python train.py --head_dim=64 --parallel_block=false --drop_path=0.15 --conv_stem=false --width=384 --positions="conv" --am_softmax_margin=0.1 --residual_init="none" --eps=1e-08
Rows from block 5, named by matrix and row number. Rows with one number belong to one neuron. Each number is 128 + 32 x the weight over its row's rms, rounded and kept within 0 to 255. All counts start at 0. Numbers have three digits each. After the name is the row's rms in percent of the matrix's.
# fc1: MLP up (model.blocks.5.mlp.fc1.weight, 1152x384), inputs 128-255
# fc2: MLP down (model.blocks.5.mlp.fc2.weight, 384x1152, transposed), outputs 128-255
fc1.875 096:048116104066129200154097123178104138101112149187058073111122109109064177128118059139092124155111130138146133118138129125135101114108140128132134155161150121063126127192131128198074171156162109146153140127091154159078143123141137163114094105187160126120084110136102106049113110133161133110138103127108121128136185146071128130141139152117150140130150135111142132112088112142112116121135
fc2.875 098:172161132132137127130129076131145077098140163098080115051121155115111134156141162120153120139153101159120124102153156179008255128121142150186102147068112127133180127176085138125199120151139107169150113137123136146094145118062127100134140167130126072130062126112116145133128128097158132183066166139021107176134154139140108127124115216131133136154129104137107132127123127129115107137069
fc1.876 102:106091084098151102086141168120157177122144138143141111198161189137143109119171092116082116144124148195170110115173175137141152156128112187165119170114171108145125074140134126100164171109119131089102113143128112101112060148119102106073138140118123125113127140157139154107117101177158167133121173181237119147120126186142129122190082123129135152132128080126131131157150113199099214116166
fc2.876 090:146123076130090099099161124087168141130109148140139150145116113088164075154150156141162089158112127119131110136185140130124101114117108100142046113205108119145186147127123144163120128093115150152107125140131202141131187120132158055118128121126149088121156156128108036143121136127134147211067120113143149125219104083115128117153204114095164119141191129128120144128130120096100135120158
fc1.877 105:119191104185127123107105110102125134065095118215088126117143161141110114134130125148152121124107127112127101132105121113158128142113104149131175128086113133168133133154120073120142132173135199031190132144106130129134117078182136120146122121144081090129136102146083151103100121127185094144112105105132110130088140068131126126128137140153128127095095042116113141072138126099152082104121
fc2.877 106:145161113140136098131198134130114149141152074136135126119147141156125117059122087177111094106200129132134114132187127070128167125138162111117133139145110085106129152176131129069159105092186122137113139153122115118134118059105255143117136143106146089122080071083158137118173133140117118139070092132144123063137136150151147103150154150122124156104131086151134122052131110117132161131128
fc1.878 105:032143115133111160061131103118136189207099151249143115111169153135132132142102160130107154064101145090129159066124129127180123137115127157173082120118123129130156095138124150123128143129102113162132124046077118089125088160178066098141128129120128173140139105113147128135144063121142122143109129126116125148076116144133128129169129144049184087120121133127153243083087094112153199137107
fc2.878 107:134186146126132104148117144137121140126127153187082133143108112033150123137113078174122136165129092104088124078132139128190156110134099126101120132091087118136122119143191112122077128145139132153107124096142063125128123138176144136135117118125175101212118083179124128124087088072088108130142070131131199089132111106133101113114142125150126151148130115135134058113154105145041094072167
fc1.879 103:094138091170130128017198128171145097113133127169127144127155160113134187061131136136137122015111117115134133109128126119128070156108114113142098189129137137156060118153117106061150127124169093049117182105165161126164122135114135138067132146106166150105115134189115127132096133143114050062138132107091117169152151131186126140153121181130140120148140134108111125202122133103111085175153
fc2.879 108:065114093101150065190191135149155133128142143128118138018128096136163126143152123161186077099123128108104132131181169123136149079137118128184116125137150134141119142130225134150046133128113149133149099148142135125100155132097206099127148102085101175133128109127145147157091160117150129125108127118122145123090044110137142146054086118160163158250123114128114128094127114074132098083069
fc1.880 097:211152128117122142134130132174081128148148072130162171153148128128124145130120110087101177190111173124120107133122121145039145130080086126133127205129232129185125127111176136186086181091120079127200098139097106120129144159112080130149118178092063095097203129088131104173141102117124135220141132133122114115132090167128124156120120109119153124152046122142124099149079150149106106133093
fc2.880 099:090126131081130121136121076192115110158097135161114137137100130056128142156127138134128123209158148144147152138161145110084104133124117148116122113145073146133130080127130148174117126112189137147107133091096134146069124102125171140192120146119105156136077131111157118086147133120103180173122117159166131129076135117105131154142149153128197120072121135139097130099160192089149106101182
fc1.881 097:107195169191134117104156130142128127099141158129055110231133128137102114161078075128082136065106128118128135128133167132134128110133097104153141160064133128145127101144119131154168164165159238175088115128108129074129118147138127144123082134107104107114103189124128116123128119126127132120141126142105166134111133175105153133121096167122150117102140215139109129159130183164100174133204
fc2.881 106:186124131129156160125117136117143149135137119125117151136134103140145122178134128180131142195112156146070119147109119134134157112093087081133170134084122119130086129122142128128128154142084132128172133128168130173128147134158163140128118148140087126148119134089164101152154139107155127132151124129134040132128153185095162111035140153119128132186152120117145142148127126142133137142121
fc1.882 096:073105181114117116188094128061126078127182122128154134116128121106146067072122132145122126087093155128123109128093116095142124124139147120156136094166115174088153143128173131131105140139158086110134156211110117094127129104129201085091126127214122126098168162113159177141095097118138185133135121143147110130120056052105111142202116148127120106052051135160160073145140154144176125126167
fc2.882 096:128095144125129169133117195128109111157134131140182125124095054113172108101151128142065139106117096097128135165142196138157142129133133101127151138148125099125123105124126161063182146142133127105137126152115132127129101237121141116134151128131154160095128138122164121176167173072085131111097166136058141121176124110155123134112125134056150122116139081212115141022104142171140065128131
fc1.883 105:092070081095111119154051114145130130120167076198139122143127159135145122179130160166129151094085129151121128110138118146087107149109145159123122084120140128133206057092130143133128104137144173134129119115114138090114154176149126139175098122165183098141110169121146135129038213179109110102124130092139134144185112134136126130123180143098082139082128123117123103105134119129078132155113
fc2.883 102:144075217144140104126137131138105131144137115160142178128164135115140171120122117135100050123134145132147128141128127155075115104124125130142144130136148100143134108153129121156128153144115105073196130167132155178121124147131126080084148125150158134160103108117171186127133128133123139120118139180109159167108129092192099144153159123137104124129040119096182115112121154130091158098110
fc1.884 102:123068124112131097124148139179135162186090146144204131103146158070142147124172142201122122139121093177102142142145121172138142156120141181188129133162123121149138161156124133115136124093187179111146099050120169160109157115112148178126167173132143200099171149184128147127138193154168150141128069028165128142138116107111153165137134181146079052083156116142118109120072091119136119093114
fc2.884 096:154111177129094127102064104151086125152140130168126159166136149154105120213142108091122140127121129108129114130122095126172166132200136090126089094125164133149144110136214169136132125116120109108191125114118112061108147136089154131094097131120098131110115146137128126098077126137139101162122194122135179112129127133132114151121068112130145174118130119105133089146146127119154128135133
fc1.885 099:100106127112089041158176130096133163162157091128130145160115194121137121089174145122129107116035147155124023123143119164115107119089131109117192124105171176172115135205166172148098165118107110105122038076102138100128135187153136177133081124182160078123047100173156166137147137148159116127181144139091139159137128154153121153132200204131111077120092118125134122102120128137120147107119
fc2.885 104:111129119149119061110132139085194149151142096119134128089086109079143132106134105128110107163122092198121110129116132232132138170133061142110130160133124124142199136123167116123113118116132121134118094150132133137132121178158124048219135058145156136118060182122077189107141103172155172123074065124121165131145143149076120126141126106129134171130164152169088143076144093141072148208142
fc1.886 101:120149127167124131128116138129194125222099122025184107126255168155052180117118059110135116128060148109124099112169119128157075145055103106117152167122127167159137145133125103098123104183108168104120081136131110120156100103120142161095149131159065116067062114091135153145143091142102182199129157121130133108126094066118156141137134111153159140128126128202150148121090225129153112147176
fc2.886 103:167106080124093076136138142094130129181182155106119114169191123135149150125127145153116113155129146123159138130157150117129100128133145110125129158124123128138109127106109133103108119148136140139226149206114150121131135128134120143115172118117125116115164165120140122138107094123188099220142135095152095108075137070132168134124128141092156141160064120097109080149152029100143133123183
fc1.887 108:133214159086078145107165091094131146141130143113122086112144140124074076143142090167059123145124044154129105074136045080163117112151148130147140109125046133093137160167102143123207100163144122170200105130144127147168075117081140104107131190134123175132147170081106127104167120106142060134137119158144183146184106160125182063148119128131127154123098127104150097126154112121112197134127
fc2.887 105:115052123155130104125126154160134115145109147067095096154098148173087127152126136123160128127116128136126069067156050095134122142132121107116146131143129182116125127128090151106143109099128044137044094084124111092112100137122102173164110142046071117125146127180139145125113087176110084140104121141207134130104095097084156173095142122133104142132097121158122219136110126142245104126186
fc1.888 105:127128178197118197142073122130052181127140071110165142084158124111098133217144129125131124128117156126155088127136146160135123129137111148018135137128048107137162162157115095116139126127160112187114058071148133076155130134133123200107130136137130121076127137116105122108090104150113142123108098133220057124135129039149122158159113137129167138121157128122155114129160131197154113166096
fc2.888 099:109185180179129166113130147163123125138112096178139100107081065163080133142140129108132143124164128093124178076137154171123141091172154157127171145107102127129115100129116018118128146147122143124126110105114118164097168135146092174123142147095107127225087109144145129075119119117110128130129115138112126135103132116171075135188125103154133128158068146101132113203078151129106067128127
fc1.889 098:137139119115063128158074202154130133146134128122167173100129202038156139154185187138117126137148144180121065144130227139112127085050110096184122117133140135131144140104161127124080130130125121141094099104154105127116129143067064097092124132118156143156198255077094166122153177072155132109135172063115176137151100134137116183159080167137160162118134130081114145124193129095127105129125
fc2.889 086:129138046138101118122153039139164164127161121128029047123129153077114156150120126100086072158117158133178115167130132150140138187133140138181080137114128161150182108134146137120139172167217121174090145164118138135127136075191126149144118142103123079138119197081135220129096174144131142115107113135044136152122079080100130126178185090102111125109023101151149107122108118180087169128134
fc1.890 100:068056113142120152142111123125100127143157138091110091139145141118126191155102158117122075169112139162138158143124107164132030092076146114105118125178141111123127129175169131209128130120129169135133136104125188116064124135221124128111079000119108130161124124160117072159131155066170116185126102118134151126101139140134124086161161089165069128111128134135123119189129122126135134139145
fc2.890 102:081105157176134128101097114126140120156115130203121084123118130144129118187129187114187126127149129186194069187122126136146155160066117103205127122190128123130165178154092116132130146144128137065118094145090135122110085124127131154109120100107169166153254126107122126125143173179121082157127154163063114125155126197137104130115125138120144109217125115125061061083131137068063183149201
fc1.891 090:027142125135149107071151150185140081128121144149154170143108136032145139155105160131144129152129062130124173159123127058093133148152124128212127132146144183143191093099131065143139139109150139071129144097168083117130117126132152255190157117094136125128205128103118131128133109146161130112122067141130118124104106157127109122124180120157136116145090122115124109126093150110133128117105
fc2.891 095:109204127111128130148149089181100090131099110118141113163030122139105114135135128114126122118100156115134111127128113128185114205153133163123139104154115147082128113124132122138178152140129182118102148123177100146131220173110142079128143122054196120128174125101119115050123009175176082087062127212121202158131092167140109159126121142170126099128152120117133121135139128120064193111135
fc1.892 096:143188139122071097106129144111183107126150117112102124145121115064120091130114122096126153152192147127152141117107153122121147102118090166107123160056130151089127094139093123171142145156110128066149147116202091155130080132074095115128093136099153121137174085127166163139128036127135133130121130151140129139036144143160138125120121093129126128119088113104096097081106128174178110149093
fc2.892 097:116132088063144114127120139088193134094189131102165082084128072113119087128144121113069100079177128147135159138119169109141139117132153129145133117156048153130112136118142134065112113185118083137117171121085129185084138174143083118116109141058161128196121101116125105151122122112126104126127126095148079114106092131126121210169128199129131107122135085147122085053137131150132149105140
fc1.893 095:144191157138128118097068130095128120138139179138128156127115130110100099130144177077146103130132133138127216089095151127135158134140129088124135112163192097038155090135128087093117135125125107064126123072123133094136093175107125160121106128097072154125142219162126195128164147074139131119128172115133136199142140081148176167128094132050148136121134154148142128107093126130139168127114
fc2.893 103:160135105120117075132175129110058164124128163078144135140172139111136129137068129147072109136147140112131082131131122123133097137111084129144047130091123129120192140228217138126142130124130146129128127142132129129162131129180172115128119148126108107143137024116079107072088128136129134100136130207087131149139074073152129124126124070089039127056125105132092119194128127113098169117127
fc1.894 101:116131193114116118158106117102109127157124128107128155153166106058195146174115101112016121141157121126152142146137144126099102131110134098111167055174125105118184127139162113110146191133137153143128175126065132135159155179117139135138094115203133128171075117136210070126127129156154124150067135111125193106132147185193162159176139085193113117145149102131108120162166099149117163130155
fc2.894 106:095166079130124154099129150092131112110109130118110167124131172126133162204110118194120085149120130128126134135130139099134113088154151155101127132130143177136103118145111129136196108156077139178055177131141136082111059076160117122144124121120130155145095117124208155124134146148169142155105157127122201133095158069126163126140132037079127200080124156073196154128165121148108153135146
fc1.895 100:086119128114114116175033104133149134126120188144141143136105134166121138125138072154132129121138104111100103143112129160142108145135123109061160127130116161128113094135008129138142164103186124143135041123093136115121132128089127126134180173179125091141127149145119124131094114137132125126158131230143128087123133115161082096161088130160128124150120165127138203019087190142155088137017
fc2.895 094:084127165090156135117209119164123098108136123168092154131130237139121114093140137120153120108131138091167102094131104124138103096135121136175137134134125162102123187019111132117161173101109126146130067095162112151116180122139084189185098122148101177162092128127118120132114173182157120142142209128200095136135076067080171007160129168129186144129197122130125085143143114094143160132034
fc1.896 098:151058130124137131111255105134151159127085112027169099224160129115127167159124127082173133075178139124111096116156107111114090160145119125091124186135127116127150063129099117124105149127123099130196076135161126141113140085139117154165157085128153128126152137103124130139126119146116118179068124082165126102202128191129127122088136137170172214107126090134114119102124101146159123140091
fc2.896 106:120130128096089044128187124130112129124160095129186152083130125089137064114098210126128139157108163195149116111150111130098117021105123121128020121131124127124171118150123114129128115097146124136157142115025105107150131130142132126170016094087144131168130144146114153119171127094174151059147154148117117124089106104158040102107058109163123120098121124132121130108135091183115110116130
fc1.897 097:160113174147099127180108126101188124146127111112125095147130100047124112170128114131140140255169135126123136108125117130107157124122139138096132130153166240065197137122095110094086122076100172107128099149130190136160189053139121174147105103137145142159133115134128133099121140090192137119139036131172144135127137118131128125205132125135113136073133197130126058089189112131083079121068
fc2.897 104:124137122177116125120129131164090063107129123137154183069106062138126117190134101127134144053126094103125179131121149119149116116130103157146114156107121195136097120181144128119133151137185116129112102129176116131108072120117136154138126161114109143112121062078126131115132042172108112056145090082132129129127128123119109144129128163120115119171128115124145108151110191143145146025083
fc1.898 103:107099103170057113030134124123124127155119107163150092158080158086126085077198111128147132138133130136159131159122138110107111129143125104142111119126160255123160195125115140129137141192196144117152082141065147168162121119148123099172146133148162128173123136132100118135123111123088084108210109151171158126140137132128170138113120136107162197129164121106152161070127102027159115104132
fc2.898 096:122125154115148081143135164129151126060102121137113153177102181154130054128123150118188108063092195128134137158125152127182150073083160129150070126128080191113145155129178133115115164150138109206099125100209146132125154112115126156181223089129114155089090076168125122165076135126113179231118128116094171155147139076152124080131113082157167094101155144131127100143126101129106127126147
fc1.899 104:141128204137150111113130174090122173119136133131110189134086133126094139117130183167079092094095146139142135170168117155133126161128115087151218143150131126177127166118127125096132121226111127138126123165170147105154123032128092126141107121115149040127147142194123173127135181160123133140109130152138149119135101170092140086168214145149125127112106130128085106095127122134147130087127
fc2.899 087:143115124022138141123181133118128125166158153132140170108098136097124151040210137130076107129132107104101102142142151223158128158095137089108131093102176134034116119101153153111141072132129137127119098102126103123137129070109089101139119167125147175105145160126083113076101127156050085118078110083141118172094149131086107112147146120094111071110127138100155144091149140154135133031124
fc1.900 093:093120062116119145114155145120143122178123093113131131176166128106164135092170136127138142101117120137121092122139187146111135147105121138196151152147129117163157148113064198157132120125118050078148147144167087122136162182120070123142125128148219173081104143061160131094122113124132110158093131144092108136235139154128140144171135168113155117121190166135128131090134124108199124150136
fc2.900 100:117136132129127080154096127121209121150113137139147105147156159125120090108129227114085090135128205092176109178176119143128130138075149208070143132120134114133092100096131130102073124130144106182140151137127083200147145121144128134134099196108075143101173099119105149141127135131091117128115135133148127150200082105117138196142156165103151253147083122160149157124150141094136120155134
fc1.901 100:153137106154116122129128146163129201078139126125133094178131153126126107091158138166095115120121126132155135172130126134127147140141128112162132200168167142088092106120162080255128131158159110117130125130138187129149149128115123148169121100132124144108150128118099213133128028116149112145137101133159145148180095196062182153154155136127110162151187146109138105165128132140115130069125
fc2.901 095:080132112111125141099128164089079100119151128092091131160124132101171149124191156121127124113117139110128118076083114111106137104088127172118141086127115114147117119139115139039125068189115131123153122070112144161046145131054168169125130121131125131150104084145059158133116161166120201105185107128074121070132102049071124141129087126189143141112148141151099165086130149151130109131116
fc1.902 101:096129117094212141119068127174129106140126138129114123129146122178058156119127220213204160122132074118097109139166234112058128105130063115117099123028123108155126159235106132121108077124073138105174116187199104108131139143070131119175236125095136122124132210147170128127116128136135174145188129139067159142120125119129121100122129114109138135068129173078190131115127160119207115135170
fc2.902 104:197128118123088099147109095084099174173127135035115145158102120067053125129129130131109088156201200132160102164118161197128129163133148101113133148124150115092111145126071144156112146121144192128097137115125084148048124139096188123105194131136131124125079130142142089165128110120177155128135107140122126138130112180190172149119150138106161170103144116135034173142108144093138127135132
fc1.903 086:169113138140054130146114064121127087091181128135192101142101120137119103046114149144109141133091110123105129156110146143113113143103123153112075148151128121116124165111182120175120171168179138132128115136104128134146118075147115186137128120134051152140061103207111149149075133048157124155148107121139154131136128108104123126152090127133164102129107118129138111146124139135207119087128
fc2.903 101:169133135218150140106174127121126138142094151129140145147164128142138140149144121146115113133098123156126157110112129144134135188148108094091152111124077123207123121118127128126162147137169128111118132131123165200098107032091116082135132156134144146144111153138065163122091214115151111178130160127201058118161123227177147218115058127146160139121101093095211179145169123081147136174127
fc1.904 099:147063148127120125131121138119141101117109203149109212107161172192109162140145129125124149096184121126130084144130167108218131132130089148120142138033139174127142155109101155124128141126102129123107118123116119142099149089097108129116066112122143106111147163133108164110128153128116094123102109142129129169121125053190057128178190118141126124135117123120162214082128104132170126117163
fc2.904 100:086073128154130119088128131132146131082127077107132151119118164107089187081126111144088170124151127138135134100169047192137121124137099131157162122172158088143138127114111120118101092128095194130187120080104135099153164082128159070184137128167159129072170128135055186085119106112128091131029124092132121098173191099191136082093136128118134116090000142099125124124132176210122109088132
fc1.905 101:124105131172084085224149079124136100089195142138123093105167098207117121106154148125155130131164059139128125127101141137118104128147128074141152079059200140115131056113137129105136183194127137119163108107132144145089108090128184129129167167161144104124148122090075111140109118099094138119126127131119142120126129121163138127113120116066091137115127080131155144142124127124140103153181
fc2.905 103:122134133124133151102118134027219145098127201129169154116106121169192096116175088096087130128144126149117047108147142090125086153122128112125124127125186137068179122128132123104125081124122124113128102127134101163127130119129134118079155107180129124080111128131146133124103155128123151124036155136118128140090137126130142087099126163121090097101129142153135105131151076119134107117142
fc1.906 098:121136110129095137151125143139124119152139129148133129123119131128134144132152184157109106088105086127146133152122104152050148112119121163130167131151196132128124122173109130197112105188076117134188104127126123077113152073144152116128126100130119129207116110143196088121127128152140110102149157136088131110073199108037152148130132133108120171194230121119097139129123071112044122163150
fc2.906 100:096138129129126023182102122140111122225102169145128133122150125118137151131139124077145118102151101105126085163087117115179123116130122137114129113179171165103129123138086107198132068074130007132088155100107185095184115170216208116139126138124125133103111127138137111178125141089139123165037121154129132131151133186126131127177127138121090128121134125179134127121125137157134120109157
fc1.907 095:128128155094155147133088127081130166196122126185125179155130098116108082091088082160172083159139155194111047129153133120149081095147070084159128039153060102133227132127114169132076139132122129131128132168097116079147194117142161127094151144121112129127061148188154127122122119127135145144124142131107146140121128153092176132219144142185095134115186090117216039180078136171129129162125
fc2.907 094:114126255161137122129129140076060113134058146120080113104134153120153200146200174039107126105104137033169112155132169175122141180125087180092116193110123127105147128131055129137171133129128119126156123149092131240131128135124112121108128113132148204171103093133123144150179071132113121144153127137104140111111148171128110164136148148116128088104123113141150113128129175146088150128127
fc1.908 091:101092129123161075103125144104128102124133182074114079132119100098170155115150093146155139141166130116155144136129140138100169117141121111125146121099087171101080099157128149095141136156126169128125132126089125148149116107088132112140119099130118092152128105183107137182115134136110094111138213123130090142178098181124128134081167119115123078104199084152116126190131131131119118106175
fc2.908 101:047105147151089124128205112118112127145163146084107123122122126108182148107156060135158091103122123177070142126159128135128148092092120152126116118144090162142123070111120090139112152124077119111158102133123119134163121132102125132044129126122149109127122137128129143152105119154136088186143088166128063112111151170042093118122135148153130132128128119112143165146114159134098126092119
fc1.909 106:108084123166155170105168073121127122137128179087167117132128129083073194079129103130111128127149146143211114159114072128094104087121094114125182146133116151173143123121123150125122159124110128113129119140194138076108183147177123152086141114113135108148129130055136121152154093095129131121115135129116192135123111189130129118145135102144128157112224190100123130162138149140093099129100
fc2.909 108:133123122102134036125159146110077128070173138063228086104170125166157107084157124172109164135119106129107168128162093158125108137133140129128111163070109129120139143129144090121112152091126155123141134088122152129125107148105153116174136140121170160130169190106110159105105123101203033115127126110139187174122171199107138121121186128087088060095172166133121092088155140163098041117152
fc1.910 097:119106129130105123101086139118118117123128161127149113128129122117165093071168125122123133144125155127078115173126125109105157160127149082017157129153118132124087116115133155138183184137081144138140124113132121192135128115134128107127156085083118137116136125130118128129103131140158085115093101174123120075127143103167072119068108185144123157139176132134071151138159173127127119147077
fc2.910 100:157125146109132116136135119207101160129145111127151126142118135193112117149156119134140099140130123125113096129121090141123123031151129087128086105062123164173117088145170139159071108176134125170128167135127130119207109068164166125092048129169129193142129134106128124144125108091147144110111093165189122133127081148138147173072134136156080076122129110059142119110112198121112127129086
fc1.911 109:119134191132115159077109120128200150141120151090119118080104126096118119127150200084129038159162104143156121126132122129092115111136097128141104072119125121137094123135101066118114124139137218128161128133107199116139130124113139121180142184137120096087210126176206099125102141159129040129164146074103128151101086143087123117141117158128119141102161129172115135139132142161103135126127
fc2.911 096:124125161110139103134142091067114129197128095165110027118093112128090136198131136141085118142216114091115100143070175085106226104132129162121151115152152144112104140111130117153156106125183196068153082069138111128108210102129127111165130172128140185118108117169110097137140102150119150130134127105123106147177158103138117132132232103113103100147096117119134128104173125243131100151152
fc1.912 107:088062187120116094143093130103220211152127129164108153099153201138124159139094114124154191116097155114133178125127140103126128146072184085110130128194125118109130139126141146129052099122126045133192144113121120109141194136116136119082101170176179085121113110111120069113139161137111124103097111121122129136130131130103129097135221110145080136056164111148012144124140086156161137158160
fc2.912 105:081167129150090123116199129198124076089154081083132158112142118132072147162129168097134125068148137085123062077084114065101135168183131132151110126144182123127137098120126130151105064186012138166168085146132149078124133084108140102126153158150122160207145157127173083109126083152152174121119134132117085068119093231126133123216109132145159138135129183121162170110154137144108091130155
fc1.913 100:127127133126168097128165093129075166055168167180081056154128145079119127125079196162052151178122101125136128119141080078126105124128118152127132141092125085114173112132160131134214146116145130127140118142124118100208170152155130127065129124118143141088156140167093163153124143109119087151201115046145105096135123160135127131188129111109068116102113152193105134125209128174174128159132
fc2.913 099:149151117135084162111123117151141079122128097108162117164122147159121157128107103127159127104157101182151128129137127136132142139146143146190171119115085124104182129115128155142127138137132097179143092092152136144141123108119094105135130086132110095166075148133135150129135141132146088198138211121113109147173128088074161117130152125132100100115117117133130129153082146192136120126105
fc1.914 104:120128102128149152128129129134122114137125139126122158137115137074040184143118087145132094082217121124164127101120126142092137118113115128160145140113101127108164159130045102166151101101138185114096110145140128136056143098144126214132101115111195171058135120127137111097120116135155157165105113145089123113137128189144122092122094184143159114151137129081105122114143102116164164074127
fc2.914 103:174115129095136139143133080128115117135108142106127141064125123142132158127144172147112117136114112078133093060132137116127164188121137113136151146143106091110130046122099173197165118128166158166123095116132131119117078129000158163070096142155137141141114100104109180193114111145129100135128146145060152118116113126111119114146156164155121152128115127151131120145107112162131112112209
fc1.915 102:132115142150101158169090120155158072166114219144139095129133128167142109145185131164079120109128067055116138119107133149220128165168152123121165133147127108087123124146121145130109140127112131104114137135199134130146145121179094045146163098139100106138091113131121133116222132169161129082150151116102148168141160130151114099103194119127078131087133134046131102151128178140111124255130
fc2.915 100:150087122135144117128134151110111125129143118119223101127156171108120156087128103078094157149100057131107050127123121176101068095174112089099092181128167072160132136130116148146149129119149142220085119113125126146173115113156094140124152151132135107139183173086094143151130100051155193128141146127152142116113135099124123128125119141107158087216153133089079159221097125102128161116130
fc1.916 102:122141131116131145141150130126039178053119126055101106111173129164131153129142133165113174129082127163123114131136040090133136175110066156148108111128166128153105060179139132114217060121107114184043105177122098132114059133168069136067171104141117182129062152132139148138125123146090123139108129132091124222136083119123197121136156133150097153112127180150092131112143145125176134143147
fc2.916 101:092162066123159184172109113172111137092064129138106128117128177120153107118129129143102138148139129102140166129131147108138052134044160094156121084056185131119132110143192168131152112089114122122173160225126161124066126130046128122120113110126141151143128091146129131130114120073128162129185129217112141145125123100121083094096134150135121127119139138066082095081082110145110155130119
fc1.917 106:131130150110136090129091120092096061101117112126082215132135109130136089184122128152128088123105117173145037070116160142130137116127110129057151131124075128105105074130130122141158093151132158213152124123181089120129167137120079109107128073154074136115163150119199153126183153181123071128117147030151122126144177042129059126055099168108170116124139108121108124114146161116137135137191
fc2.917 105:125152082128123058166189142138093176105093139137134134165131139134141135140118096028130138142077123120134044129121129170122150128162146120134033116147119081157126083132115117128129179176183094118066113148197118130154115126135160103101202130091147141128129163167144128124122193171111132156172181071148183127114129170173134162129129165099129137130160175077129060087134161081121153177131
fc1.918 102:108120188072082124122128152177083164133109104135151199143128134127223191126099055102104128098181138126136138137127116105121151084144153100135120098109122140107061114166130150112115126176098152135117137109166112188177092079172083156109049126134102091109140132128122147129111098124126140134108102092099111095154116128169202101179089129103026144164130136176111116119098129140155135098129
fc2.918 113:170139165184106139029093120073130159089115117169168213165150128128113136122178173166123117138127092091167132102144126123128011187152144130159102138128105121127154111124175128126118126136088188139068084126080136152089099125126132154195136125187121108085129111158172217132128123102102168141131175119185088124155125146112099121132124130091088099083140097133134123131161070113144105125130
fc1.919 096:128161082161127128092130171120130087054113137148152140137140186123117111108114154125108090128115178127046080061067189117133149126116128139180172107094078188101176128131140146124131136106168126122083137150113105137171136104141085128074124084162130118149148112129141154069126139100190099125162135129142095115118161120108164128153044158099124141124105152122126113073117113090120124079131
fc2.919 102:114190181124104159128067170156084139135168224154141136184211093130127087127110102152133127140140135077138199140141103156144084142133162131088028129144094161131124079107129128105115187127132151139141156071129113140142148139090161132098157162180149132127089138116171100105100129158129104128090176124233100102184069086076120136123120093128135171144126111130142193137189057131111111124126
fc1.920 102:134127194129201126130152148132121103139129066135184124117207131206127140130141128120217120149122090134091123152135121134164022160096128121149142112127128130120122232123142157128077127147144179150160128095179052128109146126128129096102131132130061112120023137137111065157162118065133131165089082106156133107149100109157211159096117100074150128126144056114067107121145121164150139102115
fc2.920 101:101109134140138138089079120073094186075134074151128101169122127116097097126088155184079104127147119096128153092127106069135144112129122115122173134118081106168131129128139090165112125128104133135141198075128109150161080133162026117083127108112128186127136139065077160179134147056197129142119122154144143128146099094169160128090134132162175153063167104114084136141143147165130191173138
fc1.921 098:068136085110133127080085123132129105108125142146075134156038149137097126175127097128109160146082096131153101131131122125127144119163054139168129141129140161136080143129101125112149154120162124120152188096133131115161184017122122168120109153071078119113090136149135129129128139117107184139147167128166061113101145164132178097175134112115119129064120117103129103110123122118071119132144
fc2.921 099:183155142101140143150116074140128165159122136127148156104103171076150122128183127125123137129155142134195127135132165167139075134135071123130130084124182147127130130127127123181131088098058127119132164120069169107114125126130115181180126105140179058113138093204126147129135130129175133160133137098092150115188073162137130166108116140147078140139167165107100114158127128125112131130124
fc1.922 102:098166216126149125158149092151137150131128142165185125097123114095118145136054096137126151130080120141191119167129137190101118121132148129120130141223136127119111124178213094114088151098139158131127120112116117120197122157085120127121139107139132106140125096093080129102193110144121248131115127144151129108113130129169134137132127120159117119127162112130167107133103117134129115157162
fc2.922 098:127125104115143146086111133110084120155138128080091087151175104212110144193155074134135191106128238116149123068106142142121166144159097131142130162056136133134175157151094132081127130093156098147129130096085081120175163170127178153107085110063100136138146108146044123143150136104140070165190103133130115121162056128139160207133130137165151103119196059160051118171128120144114132213095
fc1.923 096:093130125023112128142171122128167115130142134128125119062171141099227134157138132122132108135109095165193078155129162122137136134102120114133128124147139132191131122129154112109122107104107078130091208146113103121235097129092123149134162136104181131139125117141144127140111106098110120152104127147169131109158095129162162098128146149105131172119115133157133129130139159141117102057110
fc2.923 096:124119072133129142132131091112168153150126194062106143169123136123168129100151128116137062133119168216112109158092102188122123137113229101223124128127162108125095112159125129093026167130140188118119100134148115117154104168120149144197091169129156095083098067152075141131161102130093104173181165141173186123106129101159130107131151151061119076128117148140108134127134132114145104135116
fc1.924 101:124167161087115019135160138191069122142155125084144157122129132140211118170153180109138130100226196128121151209118129132104068136110128163133148070132126180135148124149135168171117147154095116216120136146177090054100146079133161179129158078119160125128093104154167143116128119110139116095166163132136109110113128113099115122081123106155057113183106141128045127110141188127131075104188
fc2.924 096:161118117154151175127119130144127178146142134143153127150139134145088181106154141134124063128138151103081167106133152066081130135083122105122073103129126135135122154123142109072109156122119176168190138139125094131123156126127132143160131088055082128083134131173119143154178162126128102123122115120126227120112113120107082117151075132118128110070130102169153113136089090145132118151118
fc1.925 094:178087123142082169115167197110110155217118120156150106152078031140107114081091150117161118172126114112121105131139114123134122129168058124140133133149126130133112149136082161131160128136136098128103148110150152132124134122027210127149175122121029155125130101143127104138157131109132110097165116150071033166114155133113155165142213156090137113119128127121145117106117161145152125120162
fc2.925 097:147083144112181119106186143129185099098156173141092104132182124034168092047078136124114127127154153149123115108140080116121101081130129115142158114157231082140123111109153124139148150166145107134126133162122122176174130155128133118108129120109127140117095128137114146092055144121148129178175155141096129138042194131111109151147197095136121151153126130128175113158183127098131128177089
fc1.926 093:121136119126070105142120160076192089130127161121114131160127129121120146106203119158200116173080101123126173121163127096103127125126177127128093106125161124143128180141155112176082143153120136137136119091172075165122179085120198123136139134061150126112143165128134101117118126109149111145146119131157095187122143109129168106097142181142124131198134113126099123098160134107128111117143
fc2.926 095:123237133144082142091106059114091155119074091128096158112042128133125199121166128093109110087125138138157127144117132140168142162171160156058123142127146128125132134099167156124086111124155134128126153097170154141102084130135100126174081109137110141128178128152202129116194171128092086081130057105144130112087102132187137118150132093138115121140164168128176096120187139138218164104122